Weights of a small image flow-matching model.
Training: 8000 steps, batches of 256.
Rows from block 5 of a small image flow-matching model, named by matrix and row number. Rows with one number belong to one neuron. Each number is 128 + 32 x the weight over its row's rms, rounded and kept within 0 to 255. All counts start at 0. Numbers have three digits each.
After each neuron's rows are labels from the 100 images, of 14848 (inputs lightly noised), where the neuron reaches its highest value: "top examples" is what is common among them. Only what is clearly more common there than usual is listed. The data: microscope photos of single blood and bone marrow cells. In brackets: how many of the 100.
# fc1: MLP up (model.blocks.5.mlp.fc1.weight, 960x320), inputs 80-159
# fc2: MLP down (model.blocks.5.mlp.fc2.weight, 320x960, transposed), outputs 80-159

fc1.432:141164118091084089135116104154109078189159168164061106130139121057127084117107070132150134183141147120140102127135130139147145148130160159155143132135161097083113133161036127171166160129158170143134164149152075126119154103070078122125085155
fc2.432:154139149162138177120150132164153124089152105196173151133114127025073142110169115090123111180201140081125140112099128095103133227080099132112070143086106115175086125097097165112154116086131139168091150115136116119122125125091092136143126111
top examples: cell type: lymphocyte (36)

fc1.702:116145120075111097088156104103102104138169126115147160162104143129121105186068143120071127101142124164161196183077113141129138094148095053089183087163123163158158153127116146115165136035146148157092125175198166144134113126114108143168142114
fc2.702:103155125076149159050137193177141157157098066173147171149106159152118191172106089127076100129158108092092084109133124132143123102118096174102130132000145078055127125141115115113058110099168108140160119183164121118103121143128113112120108090
top examples: cell type: artefact (25)

fc1.131:167122163068143116228097158115105181095132077069118106184141129132111215118091138144147165180119111109129111135100116115081131090059160183140174106160125099124126101100083121136140137122141082104078141112128131138160145125160081098149075118
fc2.131:125124154113114165061117117113118172114113214098145109147159114165117033091177110108122130098169131140131093109147149136110165155164134112118087170051126115121109107134074125114097154106103131077105106123097103107215162129103119130163130183
top examples: cell type: lymphocyte (44)

fc1.254:130148074099115094193166047142157151107131095078115137182148121147070089086141140082165135149190075094154072136125100107118116150103211114191119083141098184179121151119167145157062056124107092165127163103117131177196108098095101124165130137
fc2.254:173164124097140074095148076108099129129089139078091152158030096146115158073153090135129112126091090127096143138149171124137152059144114116095141099108116136110155140114193125121091142132140168130085153070107130107089173141179119092153128154
top examples: cell type: erythroblast (33)

fc1.576:146114115136131127185103108186160076158128176111104110109125106159131194116181133122121099097161148103148088168131118126141042125089138114102103114148132135151143131116084150133119125137181097158099130128112146177219144152095128187121109150
fc2.576:103109143195155178137110055174152110106126152090122121115154124172103062143119086121122110120137150159136159164119161146144122156124129142088106122127156109144122143166116138103156093117113133077115131044085123151248104150125064171150139141
top examples: smear: peripheral blood (35)

fc1.107:091128141085178101116082054243107103112115102135084124146114134044119045160174164138109090156130117158127086157080141128136119042141104127142084134130160101107098084137127121127192183136148120166139147162137099114069234170143127143133178134
fc2.107:071165127190115188167121157185131125091158220086117160149131115071157187114153064120130124131122159089157131135153153136104120122169136129090127144135105132174118108095146089121092189125117138123090092144107093139217047183126116143151208173
top examples: cell type: eosinophil (36)

fc1.104:168126146072195141173122117114100126180114125081135125130129130116100145147126114246167129126167148132137178191140127133193076146163081139103144136140147121111125128124141125125120151094195058141118188087107140128136165178156126152160092143
fc2.104:130117125153110122102107117114104129131110105057120113086137111127159046111103143043116158184093154102077096093105147138116102047080113128049113132093148139136127102108094142104114206162163046159126150053103131095127128148117176144131080112
top examples: cell type: lymphocyte (38)

fc1.720:101106157118137120056113161145136121101135110103149127133114140199094207125188088179177118124152155109114137115127150121153122133121094127128143133120125102126132137132115122107194117190115079141085137123125152129250105154151153151130180126
fc2.720:135130154149134146126142156196138112104097134209195126161116108140125173126119102118103146120105144057091139128120152169110115177094137141152131126068117123134110127111128105121151124136142119115119127139113126138043092176133113118134116116
top examples: smear: peripheral blood (77); cell type: segmented neutrophil (60)

fc1.192:101148145181124143118131121117123077146118177121121056091158132168138068187101140160141161104068182174146095083135123155157074120202104063145117211104112115127172083124082175245133198161097138112162090156105110192112101113117107162125132135
fc2.192:085125122124121111160140128122105136177146075074129067210122150155134140169142144097133114131148169160136151175114127103098093141061103127092123056109119105109166090154084092228124180101120156117119166168087124091190167155117060192130106158
top examples: cell type: promyelocyte (25)

fc1.325:179089071151128153115126114161052104156161124117125102135147127137103116160164151128142133082105146170117179168117068154136144176132053144098044069146168046153163106102158107054127203144047120137110191192149069061118125156063137132140153118
fc2.325:172133255100119126123154162142080153141130155115169133107125114189141128146088139103105092092143121167124118091105174105110152160110078157076174191127155149098191118143198106061110205144068109131130056170114035196136100070116089139106216100
top examples: cell type: artefact (30)

fc1.760:140119151121095089145105048097118115131119119087122133155125100137129165149069119144089162064083136156138161139138144131118110103112128123144159111197168111114122073120112140067232161119134109125084123105156108126125125166073139151098216156
fc2.760:165116140129164087142151133170207118156126097067133136164135092123128145175113125105106151106135147082135087121140103139164056064107115098143151181098130156117139124182108126129140159084109106129148106149123111183076128130094178107125158166
top examples: cell type: erythroblast (32)

fc1.122:129132083090125072111096071214109127170121171180110111141155117068121118135127142177163223128140120167148105181120121149091150080035107106119131100153106208137129135129108103118110099045138194165051111217153133175137085160172124126117174109
fc2.122:122124131117129161171188087168106131105119119143108156126144119098093128063128129092148065134171158127133145136121146160163182064147130141142104100109130093131128175157090116145124090217146142118159066170169145110101177121165139106164198124
top examples: smear: peripheral blood (42); cell type: segmented neutrophil (40)

fc1.103:144120147103161139136128145087096143150128176118101091080137138142121134148060121042186113120105154079132066062144134133087140145127100174108111110096144156086132148158073120157114166117090130120155132109105172097122154101187101153138120115
fc2.103:156109138126102149095147129026103112139114139173151156077150113143168131162159134152169143143110169167117179172128098126179145178114088099081139136134103108162066114095095159138142173088083180129095162111074117115124116157213087168133159099
top examples: smear: peripheral blood (75); cell type: segmented neutrophil (63)

fc1.435:162090167124139078136145098128128120168121140082129139166124116073129044154129156136118163109151157138144104200096139126090105196155097090207169108160094100134105147164121153080132130158082160144146147183122190103158143162115166121135138078
fc2.435:135131114156159183119141063154117119185095072120167144161152098166127151145139131121150107101138162139111188074116144117174079124104107138165082140058088112114061125098132094090111155071098151073123136173119173135109137112100177110162112130
top examples: cell type: lymphocyte (37)

fc1.55:178139135062100104146155047107152147144125100160158129162156132075114072180104143113138073120117121150129100198144142120124195115146136122179171116103169149152150149107165102164162132124172181205110101134167090153157133120097188113142076160
fc2.55:154163132129121128127058077069147120185165209109100112088163079144108136175153129163111152103140129117130084125129185146147134114144164133092119150141103107153131098139106160120132166182138161093150080138136113128103102160151202139109058133
top examples: cell type: eosinophil (40)

fc1.309:156143126086183157207123125106130116058120163122131107147137119122122113066100144100086141182153120127152127175108129173142132081109169170159137109161118149175143128097143138149152054128121061193131182125191143215117139132103171173109119142
fc2.309:148127136129091102119110108144123151137132135096148086158114102061105066049124156140121131130151102240087173115127150128139062127116189049165111166134119121083092132163145100141099113106094041137127102136137144105095097072160129176134155133
top examples: cell type: promyelocyte (27)

fc1.179:149125107079122207085097114101058156175144133120163132143108135118147136136127200141128099118177095162127127116159122121122172126136105148108105161125109122177117140111148134142148177147088115199065130138097124090132060101185079156147231147
fc2.179:156142126106126047158127161063171096104147122136102130102093115140085123121061125105160137144106070126158114124133125142137113127134136112039121139148166152096138124100146108100130149091132126179158097139095134183106099072111100131152171097
top examples: cell type: segmented neutrophil (40)

fc1.496:138124104050073202097135074149171110183136226085090097228119138137086088154110194140120114112067130127121105097143152136126091082130106144168129144243150140168115111139138074136086119146177108143126128102045114133141216097133090114128105149
fc2.496:200169112153115085148119132103108168089125181052148143163135149156148159103132110106113124102148148089136129114117131111103075111155146101156168094039128083161127175103073171169115167114105161104141166059063121115158067142163148132103093084
top examples: cell type: artefact (30)

fc1.765:169120110146137156098122126074197116167114082117135113119090132096136177131113086087140168169137136139120159129138144057185105170139132132143153124074115084115143199165122094133089134139133160147097120079114104142052112143160126129112155142
fc2.765:113114145111112113174107140076144131083152127157130149135116121150092042120169158149173069147131106111117149081127090102109116135171127130138081167137129182147122147112115132096069155199093130191205116113138070145085125113153150173172157144
top examples: cell type: segmented neutrophil (68)

fc1.42:054140072113204094130132163132114172134142158139141186142160119103133093135110111155124170112138133159145110147099101168114133156116117116133132105142103199108073097107096143123145125142131164136092149191134205219158083101130176152130134086
fc2.42:065137154091096171142122124164103074184141134157113164119128107198163127141150160117133087114077138108103139141145181137151106114134102121143138135138098037166084089147119078130097119141138132100136134194158194076177178181131154117120122154
top examples: cell type: segmented neutrophil (56); smear: peripheral blood (45)

fc1.133:094154135040111119130161203107093152160151177141125132124134131108160119182153184099127107162159096148117173130119119164119158170124174108078156141151106100102126142092140099196122101123168132230115131174182132126144100123166141162159158151
fc2.133:137094129157136087108155168140083100109154131129122099120125125173037113137108105166118159155085153159133100143121127150119121077163179134081144131120098135153101104144133091155120104159154088161130068136183131113134153107142175171102155104
top examples: cell type: artefact (30)

fc1.326:102132110114107117107137131101084145152123139128101078088134161094118156157039164114121080127147162121116124172126101194159124156184170100137119109203109110145131170138074116105130130046167135133092109191103098103100111148134098132143105103
fc2.326:143166125168130142135119182086139103163123144184155089140141170087156099193107140115111146151155113140152119131166069155134092090136103115128167065082107150116111124139094115188106166015148091106134132117100104165186081166170125102104119056
top examples: cell type: eosinophil (26)

fc1.428:113121139153168193154100147164145149100122134137082091101140106087129116122114135153191077109113101174128057153107076125124160169158108134152082114112102131173112094095105103074145175128145197092089154133094149117121197219143135113091162157
fc2.428:110099132147083081115104130117092121142159174111072110127142110143146127061170123103136141118078111126130208125149151079095166067132112087151129183128113106085139086148121116106131145178186204088117156096097172090115086099150100128150114117
top examples: cell type: segmented neutrophil (50); smear: peripheral blood (37)

fc1.710:137139139128127158144145051143129109118134154106131079125171136097116130152129109162139166094133131083124192216133089133172080062114106169142136091068114106143128152120120141073091143145111080098110173174083155080105202126143152107144084102
fc2.710:133142135082112091132123091067134142141097107102170145084123121135076123161134116111153101145116107164128080078108138155130086092157088157171078137182147145140116114135119133117121255195109153137133108112128140156115127100147164127125112058
top examples: cell type: erythroblast (37)

fc1.548:147169113131143124184118181136153119158139101126141149103152121077123150112092073208149110169112145105117139101135104133123234217154138156121129142104115109143115115143077055155053101045153102136142104130151140137143062112126120112125069097
fc2.548:116135127107093178085174106154120130103112158168090150139098150081123196105143138131143140115085139179133108131177142180141140154128127106091131108142095099141102096119087112097175059102134154132129153099137135096206211127062141122140082177
top examples: smear: peripheral blood (69)

fc1.314:136133133120154087130155123144082143169150073142126129153107134173094145173150147177093102089158154164125123123103130136080081134070174112116160082122129153094033103104089141111148125162108134107143152154147132087121109105129163130136160120
fc2.314:145175093141140122155119121136117129210120061113100142142136131122136138132143114067121166124150159156117115142134150142123107195177150152143141165069120075142072093152100106111120051110136072106104122147168132124194153145094147132126095138
top examples: smear: peripheral blood (98)

fc1.203:145117143112074127193107161128135154136158187056091089174122107063084112150142111145103092103095110205169119128136101150176100132131202100143113120127074110159108128060084119130134107153160131123113177151148125104168106163151120145129114173
fc2.203:122102139121146101117102162108147151147135139124144104129114136108173121112100121111089200166142116097108101135140143120069069113120223140145145120155127137107130114162085127132159109116175145174111077138134055155098132050184135181125084101
top examples: cell type: lymphocyte (39)

fc1.513:142149150127118145164162126132138067117126122162139096133116140131076150187027167107133142080088144203158177129035091127084120090102175093140125099162150140130147123142056033155137119118108126076110070097084206129093124160146153102082141145
fc2.513:150153138142113098087162129079140181123112122122110094150150102127128082178176120110191125079147139111119090117092146121213139073217167113091103154115157092096144122073093159136121123153142116129154164094084209127107146127161117132178157131
top examples: smear: peripheral blood (59); cell type: segmented neutrophil (59)

fc1.164:158151121174126051158113214130112140091140178111122110075152121136128105138173129108085110177149117103142092136112121097132068238091132122112059137180133130110150131103114123165037087128216126090206087143104168105102220093159097155162115140
fc2.164:150116129100135164096136084168130147173127000160138146097132161212137204086138101111125092087059153224137140150117085142117153124082175167131123153143098141176150151121173110152159104133158130124077102100108118062129077190126086104120170230
top examples: smear: peripheral blood (61)

fc1.376:080152119116168106074084225103103128091109077115136146142135109212166109125046123091127117143108060110153151094104123146123204225130164052120162116099134126143116077146125134096031132085109149135111095084106106142085131106125146151089161074
fc2.376:138117100093129076143116134179087180133123114191143155089125147194100198136139182132099134116067124210153149121109091140105105086122146144141157125132141130096142123126095126146168133165157116154174114152124134144069125089122144134140134064
top examples: smear: peripheral blood (96); cell type: myeloblast (35)

fc1.198:141076104130069144097094096118149122129135168137187097072097094144100114057093181138177110091163097158182096181153088181180145137157152115118149136118169107212191091151162131103122080176102141152104107133070123138127174129068118145111140124
fc2.198:146063180138189135133116111101137141111135100140128128116144107102172122018142131098160151104140102159090155090183106136063116164053129108133102076154161126034150138097152100091112096111096157160132143143061100123146091080097112157149154128
top examples: cell type: artefact (29)

fc1.743:141137150126127132132103095087109107120147177014141112081142110113093199167142125115130097101054142145111124137120150099138105114147094110179145125117188094124103129145162149102160126171117150151130132172133142110118144101115162098125148073
fc2.743:106111092127143152148114029090157138134155095048105089106117149107136118119135185148116189113132123111115200137107103107156073148137112098119125176135117131134098083133191123103120160172125144117082112113112157175160090140132163108125156208
top examples: smear: peripheral blood (44); cell type: segmented neutrophil (41)

fc1.561:126140106129150140128098095110133132069136045223192144107131116176104132104149140139119160109117135118145132117152114073095144108083143154127178119137135114112145121112110126142085142142149119109091119116136122086099147105069177134105107113
fc2.561:150130074136185142122129161072137110180169140156076159091099092130107134149134130079124144094132116116066118141150164117118137088095120144170137156066143133120088142191100154136084129148139140101147134130103172135102115063123162095134138105
top examples: smear: peripheral blood (39)

fc1.17:129155140118160101101116127122202082143141167090167180093098104138125115143100119136155148099126054137160154154123176158141174132102131081123130024061140125113114144140200087112139129087102117096131125185116173109115152119087159067114115153
fc2.17:136133149109100141126111136167212147162099085111115202164139130125106138153125072113174090133136070165091096133150127115100169106155102126096177244109125146139135156117200186094127161159113139093098176150089134180122141152134109097125119153
top examples: cell type: lymphocyte (38)

fc1.197:141149132135158128089107114059136114199111097120090115138128103109107087117147062159141167143125106168145084113136136126058152174153130114153158106142113096066123115113088071179165169107126114076115169126174134115155157107091149033120126180
fc2.197:146147123127130117170150106095122121090107166128150163126094142094124208128155147095156162130226117122160106113127117152116111133200187108136114105121140121118097170080140112122098093139164104213081155143147105108174119123179161156148099088
top examples: cell type: lymphocyte (38)

fc1.243:119136121136159157157104089223122110068114167175113094054119115091111025146117104097125145109194140165139108129137155138137154077180108148170148104147159106121138117121162119055183073199147119135127123123165122139092119194127090116081150120
fc2.243:142055140112148126131120179206141147127100165165138119019118097138092216118141103113138079142085067175114140138161128100144104192158119109111082133115126119107138083099098080118165101131092116192141077162188113142133155128131081175142114182
top examples: cell type: eosinophil (26)

fc1.726:160075142137060116121091121087188148165156149124151083142127126083122094160116164160155139158139062175121183172150123148095149167075152086167113142124163112080128127110143097140162129182143068178107130130206081155095070161126172072160159110
fc2.726:107089184104208106143108135131170134107114143107124074120142148108094127150129123097149127143127058139162117083160151154152110130172133157140100101133162129195119128139132116134130143075110072151143112152185067117086161128138162088091165131
top examples: cell type: segmented neutrophil (52); smear: peripheral blood (39)

fc1.744:128133143110080048196091073132139132125120149123149140189135122091163008144084153086125128129060138105114149149120175122080169113128155100133167136124163135145122133113092093150137145157131147128150092132174132136133140153066122096149064133
fc2.744:110131137151149125151094161106172133139146109168148162172088140121130213152081099099124159097104111120167171124140165125144164104121116172121148095153127157112110146128128146126113140134120136134169140138123125161077154114146147133147142104
top examples: cell type: lymphocyte (34)

fc1.265:195092100117093102081130061156102118143143075065199097140118131142139136128090141155127124148049119122123136181098126136123137128152145137178147098062089100171135131138044128159103117099105136105144097160133186132123099080071162103147140100
fc2.265:107163141116132143158109091150067104119158142182107105101152129109099219137118119106113116147133123120149120133138127141118140069166138152170075152173155111155153105172104131174109122152136136138114128117135167093057112101082091108112132150
top examples: cell type: segmented neutrophil (47)

fc1.337:125113141185128134105108167164175118063147167060070075138149100096144164146103107071163146123077152202126137065147132113142144146123128148117127127157157105102144126096154141134103138176112100131104164123176089137131150159063125121161147144
fc2.337:141088163119154121123171148184155098176133068050109087150124125162092033144174158120108115116157095071112081116148128119111144110107115118143102151108141157105188167093097111121139135089130155100175099150134158107188144162079149146146079134
top examples: smear: peripheral blood (94)

fc1.719:105175158112089133099159127148076149141101171128177157137141094107150137131115172104142173146082136133153141198136109161190134158123195149125122108139060069049068133063111146209158104135160108160095119161136055115103154140102173113147134130
fc2.719:106145097150165151166169134130092085124182146135121188176125129136086139108111161139131048159115149144142089066172126132077140093135160092176119159099067181196086154209103055184103107159163121117150101180129040158092084102163114115089142120
top examples: cell type: segmented neutrophil (42)

fc1.554:148066144073131073129122071112141117186137131146133142109134129157110081123160075149189150121129145189121121154103145126118113091170071146155148158175111129104090091120085165134205091188135138117108156108161167100202142081106070095148102192
fc2.554:110092103193154137122154144143175133105160155118103125035134133142137197148123211112136116140122094071144138114139128098170138102170114107147109180095099146106120126132182099119125135090134094127151127170131147152213070074108096097137131110
top examples: cell type: lymphocyte (41); smear: peripheral blood (41)

fc1.604:100105165083128093145103217217144133128128096100104146043133102047124157166144133109116119174168167152140096124143124134124091064091135102130146129073153103130098105120127108168131070191170117127108131124102108152121175183113095158138168121
fc2.604:140097089142117058126108152182106129109119208116118107120162090067131130130125121159119093137114157176123119151115136070180111132151133101130153106193139138152072084180138151122144095078130142100120096101105124131190115180120100154119137163
top examples: cell type: artefact (25)

fc1.330:117165175151132081160139110113063113145155171124129179143141132123126120140115100092091112112133170188120105136153123134181135125158091144055064099140116113121117137167069214127160138159109141100132115105123065154168153096122094099123172152
fc2.330:145154171087140200101130120085148113097147081141146094147144146120165118102102150141074051154150090033135149134143053145129130145097134108166061132142126111131110148117111083125128212130087132177098130187118077108170124126180074178123113108
top examples: cell type: segmented neutrophil (57); smear: peripheral blood (49)

fc1.644:169147177069125032135125133083109154109160108102107138162135126082098130151141135146100169131111096139158151144117153166079136106102136055132114114134102149108087159126139097177101087143113098144126136132166142129124123147136112083155152161
fc2.644:165154061162187176148129086084131127125108156092126123074127132157113162155095110128118184127153101152119106139123061160194094125122135146130117095126122141143090158075170148145129088096084092154089138120174127189127121140115154094081190149
top examples: cell type: segmented neutrophil (47)

fc1.612:111137134115146075098141071099072168255142179114221119143145133144121109128128069112199164153121114077141102122115127129110119113089104147113168118099125113097105168113107141161139147125158124118151120076165174128121082092086103176163110128
fc2.612:124116070068130164086130183160126197085153103137097147104105121147161176097120167174123106096042138119131155162105133123132102172157129151126103163143145114167106137094116138151098154100124121146105136059152176107080128122074085154142145085
top examples: cell type: lymphocyte (39)

fc1.307:088112111092129179186148189200146080205136141079087087105125113119121179120121100143131088089138126123140076125130128150095137195078099115147130110118118083107091177084155130149093100073140127142126186158120128092050106126131135135146110107
fc2.307:059144150137124085085126118248173085079102162094094129146123146109118088111145136183137126144107128156163133138118108174123137130154115121079135091156096139151123149170166154163134140060185135131122149080129107124064099159136136141133090129
top examples: cell type: lymphocyte (43)

fc1.329:146082040116107122116117044150161076152116151132151174117132123118100096170130147160179138096129176137139159158107094166149100089113122125125115139094150060143146150068117071128173148168139123127123138150093102121120146157155114162097115175
fc2.329:132082159141137184116113122121172149122132134096108186122152102139138135130100087104161120107140189100110092064143194119125110089111132154165127096143165176128168155216121178104089128125159158134154099184076091136132085122143105135154164085
top examples: cell type: promyelocyte (25)

fc1.80:117120134123113098102097071112112122132142154064147124128115105121097120147225076113160140140073143132128101153152154076114081074105113124139137124156127119140141153142135099120076090160105159089109099133123120122076118142124105160164123120
fc2.80:133086077112105197134094108095139088125115174063119149098112099146172098123071128143137062145150120111109146123120140125114070183164151086155096085112169122136111119149142151176064086138120157153143147120120157133121169180192073177123172171
top examples: cell type: lymphocyte (35)

fc1.745:118163146128099146088110146107139142221138101170175109095117105119121165154151165145135115082153103079172179162115129142178111213119104134127147077043116161119105134148134126063128173126091128126115165123124156086120121115136148189092183171
fc2.745:158089183081153098099118165091112106071130052122117105134153137191095108127119062103105111126097120182153119132131125128083159122135078109141166223114114139117139212155136130117159167115126108123116055112082136159082101095105126179158174124
top examples: smear: peripheral blood (53)

fc1.236:160142128118096180134129134153025160136124146100100138135143129098148117168116146120141165133135139158119118110116161128137125135131079129134161156116116136172063091098118154194156097173099149095105149152093158179178109114142127156171115158
fc2.236:126136110152151059196131137125049084168149144124116105108132139132140116158154128139152134160138144117128144137135106135123155137116113100168091123096104133070053111158117104181114134135113156098112123139144174139109201164137167135070109126
top examples: cell type: artefact (35)

fc1.484:120167122104164120186113132144107114144128084119098125151110107154100134086110164126151132166120156154166107130146150120161104147107130105147158123116159115117093119123087123172107125131139144120107137048116104187136146106077144177177135155
fc2.484:137112131175140115113120076203112099150113144153138133126120136193114179128121064086117123121159084104129100132124108098136184150138132112133165148047106125103136072137126114118118135139105115107135118168092173106174129117121126116151137147
top examples: smear: peripheral blood (81); cell type: segmented neutrophil (48)

fc1.718:129170107115174135070108049134093117089131101129153126176129112106079022184078203138158108126115098129152147131142143124172177088118125092128120150111169133163154060127167081146138151149157175156035147182119126127100135190119135152128125131
fc2.718:148152121173137126160082176100095119208129208061114143183119094086128156139196019121104147130130151200115113100129174109125163178158123139109162156050137125122134093094120169136150125193120157090142122173120173135129160076124157140113104172
top examples: cell type: eosinophil (37)

fc1.636:124096129160184117161094174148105117172132061177162109108153123124092146096203123165128188135128123124116169143102137111145105110119153159169158117140140109096131140095126103156148083170140124122152131191132142140154152149124110085131097188
fc2.636:106126183149106125101122144130133111059111198195145128137129129116087077095088109142108142112147108216114122131086103104091106136154181095117146142073101084085122104144150129099174120131142172113137090158153134110153089110128074112125084193
top examples: cell type: artefact (26)

fc1.59:135130111071139111151121110139076105107123143104136057156141120131093097171127189135158136107111156164166149189081112165160144167144095083165153148166111082140137122129153180108056132119192104089133112168135167125156129134100137134172099140
fc2.59:120090141112100114072102205142098134190169156099198097189161144104121168133086085135148117122181116162107120139136133062111165255123150161144133136070115190149105147135139142114175164140182112091115172147151144104087070101116128111102112094
top examples: cell type: artefact (25)

fc1.252:113141131137115124120154104153072104105146205122124114117104125164135102123137157119122109130132097123127057092136108127090122115141137128166160155145141123105118127162096175110169106111167106189122145161131128187145145138169221153124111186
fc2.252:125133132086120132196160133090107148107114147099143136101147141145105158107103076103099119094182100153165192208115140111201082117126117137167098118091129077168125143086122118122137134114148131154135123170149166113137112162168196127099114070
top examples: cell type: artefact (26)

fc1.523:131143144126116139061145124020156151143149085140136182123122122107155099134134096114121094177209143147138062123132161169114117169193095089139131133102127164098143124142131131152147082141091109179092108065132072137076139088163157094122188091
fc2.523:138160108159168128216087088067172124127098216156126147124148128100193144130110181128162119152117096127123161145166062090187068197140124161175132114170153100198152118140104126117134119103100100132138081093129101148103106146085154128132135160
top examples: cell type: segmented neutrophil (57); smear: peripheral blood (51)

fc1.327:171102118176138119143089121075124164164113119097135112146108121153105115143123126152083155096154119174160114126115151133110113136136145102123064127119080124127165123104124080145191143134095126097090138154148206089149159138073124077163138173
fc2.327:128113147113123165107093141180137129092155097158132130152150130135132043125153116119121129132005113184144143156111105129142137145092116141126144146115152119145139099131114158122152149135115152109159131140123149143128135119090107096086117116
top examples: cell type: lymphocyte (41)

fc1.468:134156102148092120107131106085073129182110102168150088164144120061112107110119143150115159075131106136121136125089125129092099082111187053109154121108090181126106109069129149142094071091115139117136141162082151136133139113170122101125203213
fc2.468:159181188150165092140136107113108127093142072160119055176105132111132151088140064152123126077145117105156105117088121147149098208186160159120158129127105149114107120196148141156095086162152147144134106150167157164244144125106095139122108103
top examples: smear: peripheral blood (49)

fc1.227:145147132128106114130118161142141082137155108125108129153125083123109126135114129171132102085167182123171094111054106140079144176143131105143118129127088151158084120169110131117102184173098119107165170127112138108111160216120157091126145123
fc2.227:091133137128142105117130149098147153153166160066115106147168107191099137101150176133124160103069155103112158161155153117140118103112133122127103117133103121112043104112093106157118205073152161128135158132160142150192108097087182109142144155
top examples: cell type: segmented neutrophil (51); smear: peripheral blood (50)

fc1.756:158194145045153115146130113176118147109140136159167132115148128133092174134082133168135160103142125169122123172157122166102114123155162118164169135063113103117134124114128106137112169089220111191124138122148114134131133141132142105178130136
fc2.756:188204124150087119136141142092117093140112149185130096127124138106142183111165149178152116158140137093139139102144089108149106137145113131200155072116166122157169104150171072085108079140102158190169179077176094106185096085149149152131164116
top examples: cell type: lymphocyte (37)

fc1.403:141119113158182107195140128134075142143123165021105113180127138141099196120157126160175172128109139130120087109162102117130132189127098130179195114055124126097133145101124147116123150084099070153099184143176114110217082087137157111129044135
fc2.403:110134140039140128092141134133126139140165141000159108146138134165125014163120065077108166117198114107131123161138171136126137154077120162126083100119133127118091127138075141158084131193150113095160183102155123119174153133099179137124057137
top examples: cell type: lymphocyte (45)

fc1.116:118114155133132099173139094142131094135116192147110106111131136122103200135151008141100207100176126152120150138130141088174102118108149127154178099121133099114082076105113162113180100175110125116149143135130140151173107079132053110135162159
fc2.116:118108106139096116117106093154123111137072189112129097163137145089135209132085163128145167139054123102124132151116148121129113161135105152150132106128099110139115141112124101121140147112109102107110116124143171194119097188157151118137118118
top examples: cell type: lymphocyte (34)

fc1.2:120100108131105180138111113130062068161131153121119115141136134139107114117143144092140136166099164182144153109042106162136092122165164147089105143139180077051116096102138077149158103094150110096115067162155112128111118150085158100146110140
fc2.2:120104212093137069128113140136099148135161140150141110115128129131147108133061145115162099181097160170113144180042129134116107130095149105069131116155177167192128109142151152134126111202161115083123190158139091115139121096099119104068130109
top examples: smear: peripheral blood (36)

fc1.583:099124163107074154119171114103087115140119123100125093211107083071140092128102127109091112091122103142149142143082134130152066094121132120160129068145113087164116072106103135109126051130082123160176156162146133177088115146126155127146164159
fc2.583:102133109156183124133166118144090128074122190129123076126106120131120138128115102174085154115102087145152117158125107166071090157151112121130165138104127172105129075182140101101149075069059131156058102161139148083133231111110160159135164109
top examples: cell type: promyelocyte (26)

fc1.19:201093145169073111109107137159114107100138174134087110170158108123088109103120108163187147091124162140129098116107084122157085175133180114154150182137167070167156117135104114176131135192140177131147135123048124141110100131126074154160139159
fc2.19:149080104127141124132121144108120134177076134055105103052136168164110174132133124110149134114203153121150123107125136152054067139124161140180089058082158183093156154115111145124127108047184161199142144087069121129121117135088090110146116129
top examples: cell type: segmented neutrophil (92); smear: peripheral blood (88)